A small image flow-matching model, trained from scratch.
Model: 7.66M parameters, 32-pixel images, arch unet, activation relu, widths [64, 64, 128, 256].
Training: soap at rate 0.0016, 6100 steps, batches of 128.
Data: 203450 training examples, 3.8 epochs.
Rows from block 19, named by matrix and row number. Rows with one number belong to one channel. Each number is 500 + 50 x the weight over the matrix's rms, rounded and kept within 0 to 999. All counts start at 0. Numbers have three digits each.
# convs0: first 3x3 conv (model.decb.1.2.convs.0.weight, 64x64x3x3), inputs 0-12, a 3x3 kernel for each
# convs1: second 3x3 conv (model.decb.1.2.convs.1.weight, 64x64x3x3, transposed), outputs 0-12, a 3x3 kernel for each
convs0.1:500500500500500500500500500500500500500500500500500500524510555477428479599504717469503533406512561517553476478626498486520601520557522490500443503500427502496498502508502459449501474507505475450468329492695509512529500503472721506487510447466565504475501466527656497635500500500500500500500500500543606542607463446493496617442543460546475537448505466
convs1.1:451493500491503503489444510506500500498499501500502501467472507515495519529486499505501499527519501519401491436489495522644514474509514515446502505488516580424492499503498500510456501507499383505497477556505491451477499538498536494367499485498496481561515525469479488506605538516607464434503490538502485520540470500493436499452500502588567381481500500
convs0.2:500500500500500500500500500500500500501501500500500500549661624498449456591545488499457532517487567558635454451530485501503518518476504227497560518523553505474470607506493499497488482490501471702493507476499490495495530509495497336496486491551556504521428504480499443496500500500500500500500500500516554556499684452721496503488491444399502510465498613
convs1.2:498496470526592501507501504500501500500500499500477502443496501495497490500502483506399428483486568585706473514498553505498311497571480464502662480498500600501500503500500500499502500497500432605565506413428372237570498503503500498505499495500500405555498497500500438502580497409515508612539497500498507447496493468507512580355504533441559500498499496
convs0.4:500500500500500500500500500500500500500500500500500500430525411502501520489748523515506499499651335494526509481436474589498518501535527463620330495507545536361507453495503556509489499480503497495522471500567492414489513522500469523497402470506443650444599384536504462505500500500500500500500500500499485514500493404441441504497489512505479504537418506
convs1.4:504470520485498501499467504502500500501499499499501500499392503487471522507506475406506465543498486510509542542501443529472510564525485496500488475463595484329576500500500500500500508492500500505479386499548663492515521512494507505497500495510514501486432500498501559449505492492498483521501549497515500596502495516500354499497517499454565500527501494
convs0.5:500500500500500500500500500500500500500500500500500500500501499500500499498497501500499499500499488500499500491499499500499500499500500500503499499502499500500500495500498498500500499500499497499504499500509489501500500500499495502496495499501494500497500499499500500500500500500500500500500500500499486501497494500482498500499492501500495501498500500
convs1.5:497493499500496499499481500500500500500500500500500500487496500510501500501500501503500501504502503507500494482500507504501527490494500495500499505514494502514509500500500500500500500499500500495498501501501527501538503501500504505505502506501500503511502503503500502498519500517500499500495502484508501540501516519515511505494511501500506501500501500
convs0.9:500500500500500500500500500500500500500500500500500500260529601503602754500493595481535498374384603503431539508480501501494500489498509440478476498583533502508460509506505499496508508493496460503456529554500563503000492500525510545526478509510522508509462501500419500500500500500500500500500500500498498409371549499474547507509500647506502575471499559
convs1.9:498496498507500530500510558503664499501495483502499495408500507489530530447567506475511630369564597495474523498494494562495302499507399515479499417505532523501499500501500501500500499500501574520479590505504485455495466513506463510505473500564507474491479494507531453572520541439491499549505497545428470538492479530499565501502496500492472483478500491
convs0.11:500500500500500500500500500500500500514500500500500500498537550436491999497599493413691696497282490354452622296483505510527578357504461407521499536736420515608460515506522492413514474501507497472487517517471541498352363499503492484515393494496510396506399658458375494494500500500500500500500500500501578494392556645504467515532482491430497999493432512
convs1.11:503517501511507458514474530500500511500501450499502480504500459298500760364467533312484726337507682501495517504536504489617677500492506568500482537389491396479510501500500503499500507501497556520496496503442498513525462490548459500521497498506453493491450494672498464492503513507515521522518501462470486518296500596499493497524575409020512999500495502
convs0.12:500500500500500500500500500500500500500500500500500500557312417601384490661245645498500365446488490545498368471506473523498497495471497535464498498492531631523524479530537493500544482496533492506524499502499284440565353444495517522340470469432460523477515496452502505437500500500500500500500500500508684532492503520245501625530372492546341508597501471
convs1.12:523506388492492500500494325500500501500500499501504515500502505499499499502384324502622423495484501714507531518506498505499534498424518528259517541352509563448527499501493500500503498498497445518440465713513435605500472521563520495511507504517542553514500441497499509499453510514436498441571727443621472547520496486826546499544562499512493495520499530
convs0.14:500500500500500500500500500500500500500500500500500500564505503524501530499489509500491501485501512490495510504506470498495496497500499482502495501501500523500504500499508527513523502500500490427500494485498500531510500494542499527525495504510500500509515501501514505500500500500500500500500500500560523510498502522450526500534507464516501499501504488
convs1.14:500477501497499521536507560500500500501500500500500500498499504475499501510499604498483499488490477540500492500561563515498351507462186505491471495491499510497516501500500500497500501503500495504554489533497562644266497481501499498500500501484506500482495477500494489501597500490557500381528493502474491500461502500462488447500500527466501500494501470
convs0.16:500500500500500500500500500500500500500500500500500500557602410542357481637166496604743490416499500610887454344460504512503509501491514503553474715525647619498388517460498502495502579458458443652562480463501509510469466538509485502529316497456583494444542398581479368589500500500500500500500500500489522452524504499000464487398482524500518631675466511
convs1.16:484533518512503500501499499500504500500500500500518500501518451509589538476424503517501494492544502496445468498509502476546502481507500499505471526546500481192494496500505504511501500533500502529474576589531495625470507473470492413568499490533500499476492535464499503511461600547467497441510579295520460511493559500499420501508482384501583498497494544
convs0.18:500500500500500500500500500500500500500500500500500500499500504499481480509501496510508500500499500500668500500499498500500497500500501504505504533507545500503502503481499499498494500492489493511499499493498495497473500503500510501500500500500500498499492496503499501499500500500500500500500500500499496500501502501513504505492500502502501500505500502
convs1.18:502507502501503500502506500500500500500500500500500500499500499503502499500501500495304476500500499508512608500501498504501501505500487500499499497500503502488498500500500500500500501501500508498503498508520493502520497499498491501500502500501500494492500499499499511499508503500500500500500540500493475455498499503500501505500478492500498500500500495
convs0.19:500500500500500500500500500500500500500500500500500500500500504499473464526501498500502500500500500500500500501500497500500495499500500500500500550526513501500500502492500498495500500491487500499499500499499499498500499500499500500499500499500500499497499500503500500499500500500500500500500500500500502501500500500501499500497500500501501495500500500
convs1.19:500500500501501509486500500500500500500500500500500500499490500459498499497498499500499498494498495498499500501499493499478442499498495501500500500500500500499500500500500500500500500500500500500499500499500499500500500500500500500500499500500502502500497500500500500499477500499498501500499500499501500500500500500499499480500500499500500500500500507
convs0.20:500500500500500500500500500499500500474500500499500500495501511426498641509539507378505521656359715504419533467574535319512808514497544590463397458499547533402489436515532505484501487505517504500498522378070507382432463490494450490612481545496464402400514499501634564445500500500500500500500500500428506582467804833493538498421534355744549421606411515
convs1.20:505500500527500294510521492500501500500502500499500500488511545384500623489431500571415560508509387477470503495502503454507951511493496452499503479505501478638411500500498514499508500502500500601500502650478560499497500502501487499599500500566496500499434502500515533504392542494547565462539496566444475503310464578459495497514505504549514500503499500
convs0.25:500500500500500500500500500500500500500500500500500500472501365383509664507537613500573485398499574487531493545496530543502434489525585371560496418630598492500504497492511506497485588500500384496499510496499527500397486464519504553498430534717620470445511476532463502502500500500500500500500500500723469202389467506499539895638686498497421487496422492
convs1.25:507502521493494502500507542500501520502501489499500505510345496477499594542442503486377754489529504577296449599503500518500500494511510508464503499499510497470497503500511504500484507506501659511456448495399563538500379481488500498520580483495466511489487490489501480531315475491611501499677425496276428558539503493809499396508502492371482550545490428
convs0.27:500500500500500500500500500500500500500500500500500500498500500502501500502501500499497499487497501498499500496500500503499500499500499495500495440495500500499500499500493500500500500500498469500498489500500501500500499499500500499500494499498500499497510500499500500501500500500500500500500500500502500500500499500512504500496517498499500501493493500
convs1.27:497500494500510500501499504500500500500500500500500500506494500501514501501499512506498509502537519498505490499499498444515503498502497500524499501530497517548510500500500501504499500500500495504497499564623505478503507500500501494502500501500500502500501496502503468510500503500503499503564536501511499506499496494505491505500500504335516500480501500
convs0.28:500500500500500500500500500500500500500500500500500500510503487477467647484500485500465380348509539504461454509481500501508498491517519453504588577498460329497585496501504530500504532499505499527431498690507476611581504457498509468538615497456516499505382570520466479494500500500500500500500500500529430345505448408841565490459501408518515523506487403
convs1.28:509425457495488457504500504503501502500502571500499498501500414559497476525503503501497438529470690494526502494482501498480500499489485489508500506500501459482502500503500500500498499500501503490715519290457441500472477502491509527485576527503500494487516538470554525591509486473500502503569578504510468252545577500609626523499493499539519480494513500
convs0.29:500499500500500500500500500500500500501500500500500500500428417500499484501502501556469501351533583447487498506323500525433447406557560492529509490501497416514531504503504530498507520510515478512438725494503453501504457500478601502488497497503508494476495519501538486500498500500500500502501500500531499487526501449504497487492530546428492499493490506
convs1.29:498511504489493499510493501500503500500500500500500500522485501408525500497541498489510465353589539533499509497503509495517487508480468505500502575514513468523499500506503500502501500500499495482492500497430608495497485497515670508410498522548535486500500507518497468519503500480689503518477463517468500518509523510501519525489505507353488525490500500
convs0.31:500500500500500500500500500500500500500500500500500500461502511476521630471507560500452442497481490499462457530508460520500497511479509499478492484448501421506508514502522492501513515519505492571515471494500480500415495497448501483495580487507533531501446555559490494473500500500500500500500500500509463423522472449668481482546498500500444555489474444
convs1.31:477495501498493500497498480499501503500500508500499500427496501516493479500560549502502543524465509561497515479545568566524512452523516502517543532482487493499503500498500510497498498500501672527514507435480503197373630503464527540498672466517503491507497528503520533541481423471521498523734556593504546506548497498569496571552657515505534500353498495
convs0.34:500500500500500500500500500500500500500500501500500500524521504494788476481668492500757502158593305523732504509999397500172508494224498283423288555539601506513676508508513498484530498505532218544226634446580510617521516533489570513534506462508314536495746267370347522593500500500500500500500500500572510487499431651496296422498356500493399484274682458
convs1.34:500471500500502500497497501501500500500500500500500500499504509498468499500221500497503633503477504500490469502501511512493478506343501500500501486497501641178497500449500496499500500499501488520498499496502508444524501527499465495500501456501504411502498495501499503497507487449499336499491475473511499502493513499497483520476289495584497583515500500
convs0.35:500500500500500500500500500500500500500500500500500500498501513498583501499501500498499501520499501381500500512500500397495653485501518496500453498548506500429500498497500491500500492501500501538500544500256497525489500499500488503694501491501302499507500512362501514496500500500500500500500500500502516622505501500519544500501506482500499476501567497
convs1.35:500500500507500371501500502500500500500500500500500500380497516499493616500503500432352500451499491504501496499524517493497640499501503494500502498501492520500133500500501500500500503500501500501515501492500501378498500501495500500503502492495500493498493498498500530500471402497502500463495505658500498505501499502495503499500500499500500499504494499
convs0.37:500500500500500500500500500500500500500500500500500500560610616498498485525479499484497507560502500400502461473466556453476465446508549466474446472588688493519539501501519498506508500523506526493499699499241499524498499460488502522509494600449485423513544455512440478437500500500500500500500500500549472471508501376547489500500536469293500338491603499
convs1.37:477499494469499500499496501500500500500500508500500501503416510488495622504473499475521518441439413534424500507502527506485503566492501491478487515485805476787504500500500480498468498480501502500561502455316498491494498509501507499552500505501543506298543500454458497501516482536494497451498514500507508496540476525500503550496505501481490508495501502
convs0.38:500500500500500500500500500503500500500500500500500500563463470498487685349467506493444475497510497454501500501498560503460418466488461480494479505540618521517526496517495437503498492498500559491500560463422504599456486500510629486512461489495500398692521511466514438473500500500500500500500500500687544404538538412434491504486506468606502437554504535
convs1.38:497489501473495727361487517500500500500501500499500500473530502396501569507494490608529538466484504493510497530502433631511347523549500499519524465490506507510501500499500497501500499496500503503556500490832404528578512484501500499502497503502495527488549526499539465496379633492491542552457536473500594495502505499602533417523500475527503336514481512
convs0.40:500500500500500500500500500500500500500500500500500500502443468500494486548271449507533517501471733496306396498564436483500484550483487494541602446553531461640502538502516499500498509497516539501466402648510494500602501496503484530505503662477475436534500539514447499489500500500500500500500500500497504556497513544516553492489408513407481500493482505
convs1.40:462467632499497508498499500500470500500500500500500500466479544580392502494492496511418432493469455528014488528491512500501495499499499505462558500650431437508061500497501500454501500502500502510410484502450494516444426507496500505482505497491487495616424499502501500518542423518503499500500512388508502457513492510515499501494525524502499592501528501
convs0.43:500500500500500500500500500500500500500500500500500501513384487485517499502532599500455336701478503638565501501498531502505505513521467556406492514609235511497516506508525505500500470504504529543501528497663504502522438497500307500502480500377415491568502494529438488508500500500500500500500500500503561500562479504497444409512507681328499845540502413
convs1.43:498520520506498484491487500500500500500500481500500500501527500507499499501473497817404539500503502510497526514465499454499657510500516475441289542504446367498499500500500500505501503500500454571441487547583508493502503501502561500487500503489467480507494507528500519416590429503475501519504493510503550502499500350498486498497543706533546825512506500
convs0.46:500500500500500500500500500501500500501500500500500500477466490516600582502463508507616471036500754405525506496505558642509434459480470366508506502486300559518499519529525495314508493507542526498257859485751503251610508443500903489305567510459615152427527507529468464583500500500500500500500500500751521277283490462529582495503487665501567778463532532
convs1.46:492500558496505500498500510499500500500501493499500500527502455089496489498499499571443472000383748524501508511502507502500489525481502569516460494501519460504497499501499452503500525505499174496655522441490500482497498502480730483374502498511506522500555501501440501500609484499611504498495510593595484501519501503515499500500499475000495867501363490
convs0.48:500500500500500500500500500500499499472500500500500499510518383334598387491447586480500500938488463507500498626511496411454656500499537528491321527557986437488516517504514566513552533516494541512343481480501474551470500637475339481691505503548506491535504478501556502321500500500500500500500500502557571478997502502558513503521532488451498393530516345
convs1.48:482499539493505499500498501500500497500508501500499499464483499644519493497507502571506501943554246490509534515503463660500141512574358448488566497373504499486545500504504499498499499500500495476503497488497512509505514500477407500565503446484499477479501492492574491501507511326573518485480498543496500495506464501463495500529497501750500475500492502
convs0.49:500500500500500500500500500500500500500500500500500500499567499501500489496503498500518501500501500501576500494510499495502509500500501500447216512524500514500499500500499495496494443461481523503459493500499501548542489516499500495497502519499499498506498491509484509500500500500500500500500500500504524452487484484501499499502501489493501500491550520
convs1.49:505500502513527497501501496500500504500499501500500500520507501496508499498473502496661492521500495495499507505499493499500501459505533500507475528465540541396489504502500500506505500500503505666495507593502519489471513511503519504459501423489523498507494501512493502485474554507503496500504553503522586501501503482491483466515422501497500526500498671
convs0.52:500500500500500500500500500497499500500500500500500500542498645500311495514581414493578481538511473480756496505525599535364521514629487505364386503556527538500671501521456475472487470459443417544499501500463493477543498486506461553456482461503450444491457425553571441457500500500500500500500500500498492503503445505391499533516436477509399512520536492
convs1.52:499492500492505504497504489520501500500501500497500499510287524580583486376493499499240364438732504508681504526501501612499586479460476498510495434557504502051499500398495496518500504504499499468607534513481745558493503582498508495504507392509499499504493494549363516546501500492516500540380539502507396556529504560500492473510280514529575503544559506
convs0.54:500500500500500500500500500500500500500500500500500500646291511531521524465585490491509505452449489544849492488493497456501523515462529595544494443755494706500541491545506488492497501474514530627243494510324439266466475500515502501595439562630498511503434448498542350506500500500500500500500500500439403484517417502510579486512401501502500508498547427
convs1.54:500525506481501493504511499500500500500492500507501500313000501431627523473999502495249462498546446523769478480401504505537591489552502519507482444511503523473498500501503496500499499519500501445621612498472799489497481503496515508501500501488498526509457499505500515510379515559506707503501531502458498518496500500541510503502499499503512497495495425
convs0.55:500500500500500500500500500500500500500500500500500500500500498500500500500500497500500500500500499500501500500498500500500500500500500500500500500505500500502500500500501500500500500500500500501500501502500500501500500500501500500501500500500500501499500500500505498501500500500500500500500500500500499500500498500499500500500500500500499500500500500
convs1.55:500500500500500501500500500500500500500500500500500500500500500500500500500500500499500500500500500499500500500500500500500500500500500500500501500500500500500499500500500500500500500500500500500500500500500500500500500500500500500500500500500500500500500500500500500500500500500500500500500500500500500500500500500500500499500500500500500500500500500
convs0.59:500500500500500500500500500501500500500500539500500499496481389501513501456497445523479527470437508386279375571470500453471508900599549819938805438415502500497496509514494523504480533500524531498451395487469378500834482503374511521613674815609537411487558583599475516510500500500500500500500500501493490671503593452613501516563677600492476457414090385
convs1.59:499486521529511490493499500500500500500502499499501501514502497506377502559518500501512500485495511502506404503412486488491492497498505534507481600492498521528607500500501501500498500504499505439557542555539479501669499412499502506500510497496501497510499509500503488520490491500537510472501500505495524464512505498506560496528768541491519503515502271
convs0.60:500500500500500500500500500500500500500500500500500500500517394476564424521604467498503499740454502588358463575491499481489497518476507577468426724537713480509540501502529514504486512494500590492447649513767543476500496483492630450368466522488465525479527459547525497480500500500500500500500500500512555473729585319484547449375534479434393579494515513
convs1.60:516508572489502511488503443499498500502500500504500500505508501517516500519490459521506344882522395570438428496519539514499542510510533501463500475496492622499500500500495480501501495500499498502491533588394610431499506501514501497472491440497493499502514482485495500454549504504564504469386429500515495497670413308550499501273479565608506478481542498
convs0.61:500500500500500500500500500500500500500500500500500500501501500494500500501500500500501500500500500500500500500500500500499500500500500500502500501500547500548629503502500506500500522503506500500500509499500500500500500500500500500500501500501500500500500500501500500496500500500500500500500500500500500500500499500500500494500500500501469500460500501
convs1.61:518501500500500548500500500500500500500500500500500500500500500498500500500500500500500490499500500500500514500500340500486307500500502500500591500499593500500419500500500500500500500500500500500529500500500500500501500500500500500500500500500500500500500500500500500500500500500500500500500500500500500500500499500500500499500500500500500500500500500
convs0.62:500500500500500500500500500500500500500500500500500500499502517493519477512522518367550525518371506503205271511498449499494489439520501500514516549500495481999475464508499500495502508523499505544502512493504500495497479444485506524496512512450490533497497526500520407485500500500500500500500500500497633482497505501500502493503559524542514500495518506
convs1.62:418462517506502484508500483502500500500500500500500500500463500503514502496578506482649494396500517431148493508535501493509509513606448488000498505505473499999449500500500490500500500506498398514539517493488491608353477488512512503500468595461506498496502494502488502623499499499502514505498497481506500495510516503488500506500497568497500444501465478
convs0.63:500500500500500500500500500500500500500500500500500500657456490471502375390504421352386540489355561498322439602361451509483519446506503424623443489523517708778501496478502507422503572507499523944325501526503497509563571605601456499500522550480488658505624812415480540452500500500500500500500500500507551637504550500528478461501669448509501494517511662
convs1.63:504500499534533501505550492500499499500500500500500500506523504485593500503500498502334522500559578479521498510487506541518499501509482505430494425508506468502492500494500505498499500494502527492530498516452460524478503403474490496477503496499475499502433508507499489481698500504499542466428347508500566364477501471466499504432506513499504501505491498