{"train_examples": 203450, "horizontal_flip": true, "cond_dim": 256, "logit_normal_time": false, "activation": "relu", "attention": true, "residual_init": "scaled_by_depth", "beta1": 0.9, "shampoo_beta": 0.999, "max_precond_dim": 1024, "merge_dims": true, "adamw_lr_other_params": 0.0028, "grad_clip": 1.0, "warmup_steps": 300, "adamw_weight_decay_other_params": 0.01}
Rows from block 2 of a small image flow-matching model, named by matrix and row number. Rows with one number belong to one channel. Each number is 200 + 20 x the weight over its row's rms, rounded and kept within 0 to 999. All counts start at 0.
After each channel's rows are labels from the 100 images, of 14976 (inputs lightly noised), where the channel reaches its highest value: "patch colour" is the nearest of a few named colours to the mean colour under the peak. Only what is clearly more common there than usual is listed. The data: regions of photos with short descriptions (Visual Genome).
# convs0: first 3x3 conv (model.enc.0.2.convs.0.weight, 64x64x3x3, each kernel summed), inputs 0-63
# convs1: second 3x3 conv (model.enc.0.2.convs.1.weight, 64x64x3x3, transposed, each kernel summed), outputs 0-63

convs0.46,200,209,203,203,138,250,198,217,201,215,196,202,202,176,191,217,197,236,199,204,200,275,169,208,202,199,197,203,226,200,195,176,211,196,229,197,200,194,202,197,209,186,193,197,193,197,184,201,204,207,180,204,212,198,203,164,217,175,260,211,194,197,192,189
convs1.46,202,190,202,174,190,159,217,218,197,225,220,217,210,200,201,167,172,249,202,192,208,131,181,199,199,209,214,203,174,195,199,193,217,205,191,204,221,189,204,207,153,202,184,204,185,201,209,200,200,227,212,158,193,232,181,208,210,203,171,218,210,178,196,220
patch colour: grey

convs0.60,189,189,171,204,200,163,238,188,278,210,179,191,207,222,220,198,183,241,236,205,229,202,212,202,200,195,200,208,196,235,190,193,185,207,243,206,214,204,207,190,213,206,209,225,205,210,209,193,196,200,186,169,202,158,189,199,189,197,203,197,202,191,180,173
convs1.60,216,212,239,205,199,167,178,195,112,199,180,146,200,217,203,208,212,163,218,205,200,198,190,215,195,203,200,201,191,207,200,202,176,203,200,204,199,198,204,203,204,197,183,201,233,199,199,204,229,199,235,184,190,198,203,229,194,187,191,200,195,236,237,192
patch colour: cyan

convs0.42,196,203,237,158,200,190,292,180,201,201,195,170,201,198,201,205,198,190,239,204,210,182,200,200,213,196,200,200,201,238,202,191,210,199,211,231,206,198,195,206,157,206,208,227,201,181,201,199,224,197,189,199,180,231,207,227,166,202,206,204,198,200,203,188
convs1.42,200,185,195,254,189,203,203,226,225,208,205,190,222,203,179,210,195,213,199,178,198,197,197,181,202,195,258,168,197,204,198,192,189,181,194,162,217,195,205,206,203,199,195,223,195,165,215,202,178,184,278,185,212,199,200,191,201,195,181,212,214,196,241,198
patch colour: cyan

convs0.13,199,194,183,194,199,199,136,208,190,205,200,231,196,185,211,200,213,202,205,193,169,202,199,179,209,207,198,193,206,209,199,197,199,188,225,179,199,200,200,201,246,190,196,184,186,193,215,185,179,210,198,214,203,202,197,212,215,195,213,199,191,217,305,176
convs1.13,187,203,194,218,194,207,243,219,194,186,216,151,198,206,203,217,255,211,203,191,153,186,203,218,198,197,212,192,187,233,187,211,209,148,197,209,214,210,206,202,191,189,183,138,184,194,188,183,220,189,172,165,205,196,196,210,181,205,197,192,204,182,197,193
patch colour: cyan; blue

convs0.6,168,191,207,261,216,197,260,205,209,207,167,195,186,232,199,176,181,229,238,190,192,211,241,182,190,193,201,202,201,190,201,198,212,202,189,189,187,193,205,210,173,221,230,253,185,202,199,224,194,217,204,186,196,201,191,214,188,198,189,202,181,198,195,224
convs1.6,227,202,137,186,182,127,200,208,175,206,250,236,216,204,202,223,218,169,225,177,199,175,224,197,201,198,200,199,203,193,200,202,203,201,217,197,198,206,238,168,205,212,197,194,197,197,197,160,204,180,207,200,193,206,203,201,196,213,206,196,199,198,221,206
patch colour: green

convs0.15,194,201,205,256,200,187,215,233,238,167,182,205,205,211,203,199,187,185,202,205,190,190,187,204,210,201,197,190,212,212,208,199,188,198,115,217,171,209,193,193,193,219,179,172,191,202,160,205,202,195,193,196,195,175,202,186,198,202,207,202,231,218,202,245
convs1.15,201,174,190,173,196,196,205,203,166,190,207,216,226,202,195,202,209,202,193,193,206,215,202,193,204,207,199,200,185,191,200,200,205,195,216,195,197,202,201,197,192,200,203,211,203,197,199,190,216,201,183,228,198,245,201,201,194,204,191,191,203,103,193,286
patch colour: pink

convs0.8,201,196,202,198,206,198,199,199,203,199,199,199,200,200,200,201,196,201,200,197,199,200,201,200,200,201,358,207,196,200,198,187,200,206,200,200,196,193,197,200,201,198,201,200,200,193,201,199,199,199,200,194,203,205,200,199,199,204,199,198,201,195,200,200
convs1.8,202,193,200,212,197,214,201,219,193,210,202,201,200,200,190,196,201,214,203,196,202,192,200,200,200,206,184,192,223,182,207,213,198,202,181,195,213,202,211,199,213,198,200,204,209,201,57,197,203,191,232,196,213,198,193,209,200,202,196,203,197,194,197,198
patch colour: black

convs0.39,197,203,205,202,203,215,202,180,188,279,195,207,205,210,202,196,191,251,201,201,182,223,202,194,190,201,214,187,159,204,205,196,183,213,202,208,187,211,215,196,249,186,197,204,195,199,177,205,203,196,207,207,201,201,184,222,195,205,194,205,202,127,205,155
convs1.39,206,204,185,130,204,195,208,188,190,199,205,212,205,201,198,207,203,214,192,201,170,195,200,193,201,197,168,202,201,185,200,202,219,200,214,184,90,200,201,198,209,207,198,200,198,200,201,195,199,199,150,216,197,202,196,208,201,201,194,196,202,201,173,225
patch colour: white; pink

convs0.36,191,180,228,176,203,186,159,206,248,205,194,183,203,194,197,189,210,192,221,204,222,183,191,207,200,206,201,206,207,236,211,201,200,193,209,213,197,196,193,188,298,194,197,153,199,208,178,202,199,208,199,192,202,191,200,185,202,203,213,193,225,177,168,187
convs1.36,209,206,223,231,197,178,213,230,192,178,202,172,202,206,135,188,186,201,203,178,214,240,187,231,199,186,213,192,170,231,198,193,161,189,203,240,201,214,210,213,212,143,180,228,198,200,209,207,206,203,190,188,205,208,215,207,213,206,203,199,205,207,223,170
patch colour: pink

convs0.25,196,188,211,137,203,191,182,222,209,190,196,197,194,197,196,199,221,228,205,195,220,177,199,218,208,199,200,200,192,207,199,196,192,197,246,193,202,207,197,199,314,212,177,179,191,203,187,200,200,195,199,201,201,193,202,198,190,201,199,197,218,195,188,188
convs1.25,200,212,231,248,200,180,209,202,219,183,203,197,199,209,197,191,184,177,222,196,183,220,197,231,197,204,201,200,175,222,193,198,196,200,170,220,172,192,200,204,255,115,181,208,222,200,198,203,201,209,186,200,201,206,206,207,200,201,217,202,193,199,149,195
patch colour: pink

convs0.10,209,229,235,191,239,212,270,201,219,209,189,203,197,192,184,223,199,200,245,198,190,204,172,197,199,183,204,204,201,259,211,198,212,193,199,196,200,184,190,202,191,204,170,202,199,201,201,207,177,129,207,193,215,186,186,186,193,201,202,215,193,200,204,193
convs1.10,219,159,177,203,207,201,215,200,176,193,199,205,204,210,199,185,208,198,175,217,222,201,212,217,213,177,200,202,170,211,200,202,204,209,200,206,197,199,200,200,205,215,220,206,201,203,205,207,184,197,202,206,301,204,209,207,262,185,214,200,210,153,201,202
patch colour: yellow

convs0.28,191,203,180,221,195,179,220,206,194,202,187,196,200,223,191,205,226,216,202,210,225,225,200,198,192,203,200,202,198,184,193,205,182,210,127,209,196,202,205,195,176,219,236,283,207,200,200,198,201,217,178,215,199,191,206,182,203,188,217,195,204,197,179,252
convs1.28,209,165,229,183,193,198,205,235,208,201,215,227,235,204,208,213,212,179,197,186,203,198,209,210,205,208,202,202,194,207,197,206,200,193,212,181,204,199,190,187,183,215,194,153,205,214,196,198,220,203,165,232,199,224,218,214,179,199,193,177,191,179,268,266
patch colour: cyan; blue

convs0.61,193,197,177,201,195,254,156,145,204,162,224,198,196,205,228,189,208,168,193,196,189,236,205,203,204,229,202,203,236,199,214,206,173,185,157,179,237,211,210,186,221,181,210,212,185,207,174,190,186,213,203,218,204,224,202,207,213,199,201,200,204,207,181,189
convs1.61,205,231,203,234,204,206,198,183,222,156,213,212,202,204,178,197,206,251,184,204,168,167,195,168,196,202,155,203,196,204,191,208,220,194,239,230,140,196,189,190,238,226,192,210,204,213,194,192,199,198,227,197,212,209,212,215,210,202,212,201,190,214,184,215
patch colour: white

convs0.32,194,238,206,205,208,218,225,151,205,181,203,202,212,201,201,184,180,205,197,200,216,201,248,180,196,199,199,198,216,110,203,193,176,224,194,209,198,201,201,211,216,206,209,221,194,206,200,207,216,190,186,189,186,193,194,194,185,221,174,191,256,202,187,202
convs1.32,199,187,223,201,203,204,212,210,212,165,192,189,203,204,198,210,234,206,184,176,154,200,193,224,192,198,200,205,199,186,195,198,216,137,199,202,199,211,224,202,193,188,206,185,204,219,196,146,213,184,184,130,194,209,211,220,198,183,182,176,235,201,211,182
patch colour: red

convs0.18,212,187,183,201,158,189,198,202,198,185,196,207,213,266,259,185,199,212,195,200,201,208,202,204,153,217,205,200,203,173,219,197,165,197,210,194,190,205,194,194,238,200,215,201,221,218,230,195,179,229,202,151,174,220,222,196,201,219,195,202,208,204,192,200
convs1.18,217,195,175,194,205,213,200,216,205,209,207,159,198,244,186,197,197,210,175,244,211,206,207,208,215,195,200,203,215,193,169,206,193,194,186,225,220,194,201,191,201,217,204,224,203,219,218,208,199,104,210,234,208,198,195,201,198,175,197,180,180,176,206,188
patch colour: black

convs0.37,194,191,294,174,195,232,156,191,183,201,190,211,195,183,193,181,200,202,173,204,200,219,168,200,201,195,197,196,220,211,199,198,205,201,232,209,200,195,214,203,235,186,210,176,186,205,216,211,205,207,189,189,208,195,199,198,208,189,197,193,207,202,187,136
convs1.37,168,202,205,207,238,185,225,201,156,197,152,161,198,189,202,198,199,202,162,244,182,214,205,181,168,195,201,207,200,182,197,207,209,213,201,170,196,208,200,187,195,219,201,188,190,203,187,253,198,221,189,251,197,222,205,201,185,199,180,208,188,206,182,225
patch colour: green

convs0.21,185,199,198,247,198,211,180,230,202,191,204,195,203,199,200,198,202,159,197,200,229,215,195,206,199,201,197,198,196,197,197,200,179,197,123,145,199,201,200,189,142,212,195,200,209,203,196,190,199,202,217,195,196,196,197,200,212,194,211,212,186,232,223,252
convs1.21,203,177,205,225,199,222,193,234,194,251,202,244,200,193,247,216,212,235,183,195,214,200,204,191,213,199,195,200,194,200,206,190,193,211,204,183,216,188,201,192,177,194,199,136,212,175,243,184,202,192,158,199,203,201,227,212,204,203,207,203,210,182,219,164
patch colour: white; pink

convs0.19,182,197,202,182,203,207,201,184,198,111,189,199,179,206,176,222,189,202,192,204,195,209,206,198,177,189,159,231,187,179,206,174,199,203,200,206,165,250,215,221,207,216,195,197,184,222,174,202,190,222,237,188,207,230,216,215,207,199,211,207,197,210,204,205
convs1.19,205,192,205,185,207,228,205,187,199,265,195,202,211,209,178,187,203,208,214,203,186,211,203,197,205,200,95,220,206,213,190,217,197,202,225,208,214,234,185,210,204,217,194,202,211,231,210,200,192,199,232,199,184,200,199,216,203,202,202,206,201,172,201,211
patch colour: white

convs0.2,197,215,219,200,184,198,274,191,194,198,203,193,206,193,201,207,203,202,205,204,211,192,202,205,191,183,196,223,222,225,190,207,201,206,208,204,209,193,212,163,193,199,190,209,183,183,190,189,177,173,191,186,301,230,220,195,207,218,209,203,186,197,194,196
convs1.2,209,203,213,200,200,201,206,198,204,200,199,210,195,206,205,204,201,196,198,199,199,194,201,195,199,200,208,202,206,180,208,182,200,195,196,196,204,196,190,205,195,194,196,185,191,192,212,194,334,206,197,215,134,201,201,199,186,195,204,200,183,198,207,198
patch colour: red

convs0.45,270,210,212,180,190,198,194,202,208,200,204,199,206,207,173,188,211,197,195,189,201,214,255,195,194,211,201,204,205,216,205,200,203,186,189,201,203,192,192,207,216,207,206,189,210,215,213,191,212,238,190,156,226,190,209,210,133,223,152,167,201,197,200,183
convs1.45,168,200,197,196,205,204,206,202,200,194,188,213,200,204,217,211,163,202,247,138,201,213,198,181,186,198,199,201,191,205,213,208,205,194,209,204,185,197,197,185,206,187,249,214,216,216,206,201,187,275,195,183,237,210,203,201,194,209,184,147,188,197,204,215
patch colour: red

convs0.53,203,222,199,193,204,192,201,186,209,236,199,192,207,194,200,198,189,213,206,202,180,196,200,176,166,204,209,203,204,221,234,196,195,202,192,215,116,204,189,203,217,203,209,202,190,184,253,192,203,185,205,203,200,170,208,195,220,212,193,209,203,129,231,197
convs1.53,187,208,192,200,183,196,186,178,205,181,184,207,236,205,209,194,217,219,199,178,169,234,204,211,197,194,241,192,220,209,167,193,185,188,174,211,235,203,198,196,220,177,202,195,210,175,162,181,208,195,193,195,213,213,202,213,201,201,199,201,195,126,173,250
patch colour: black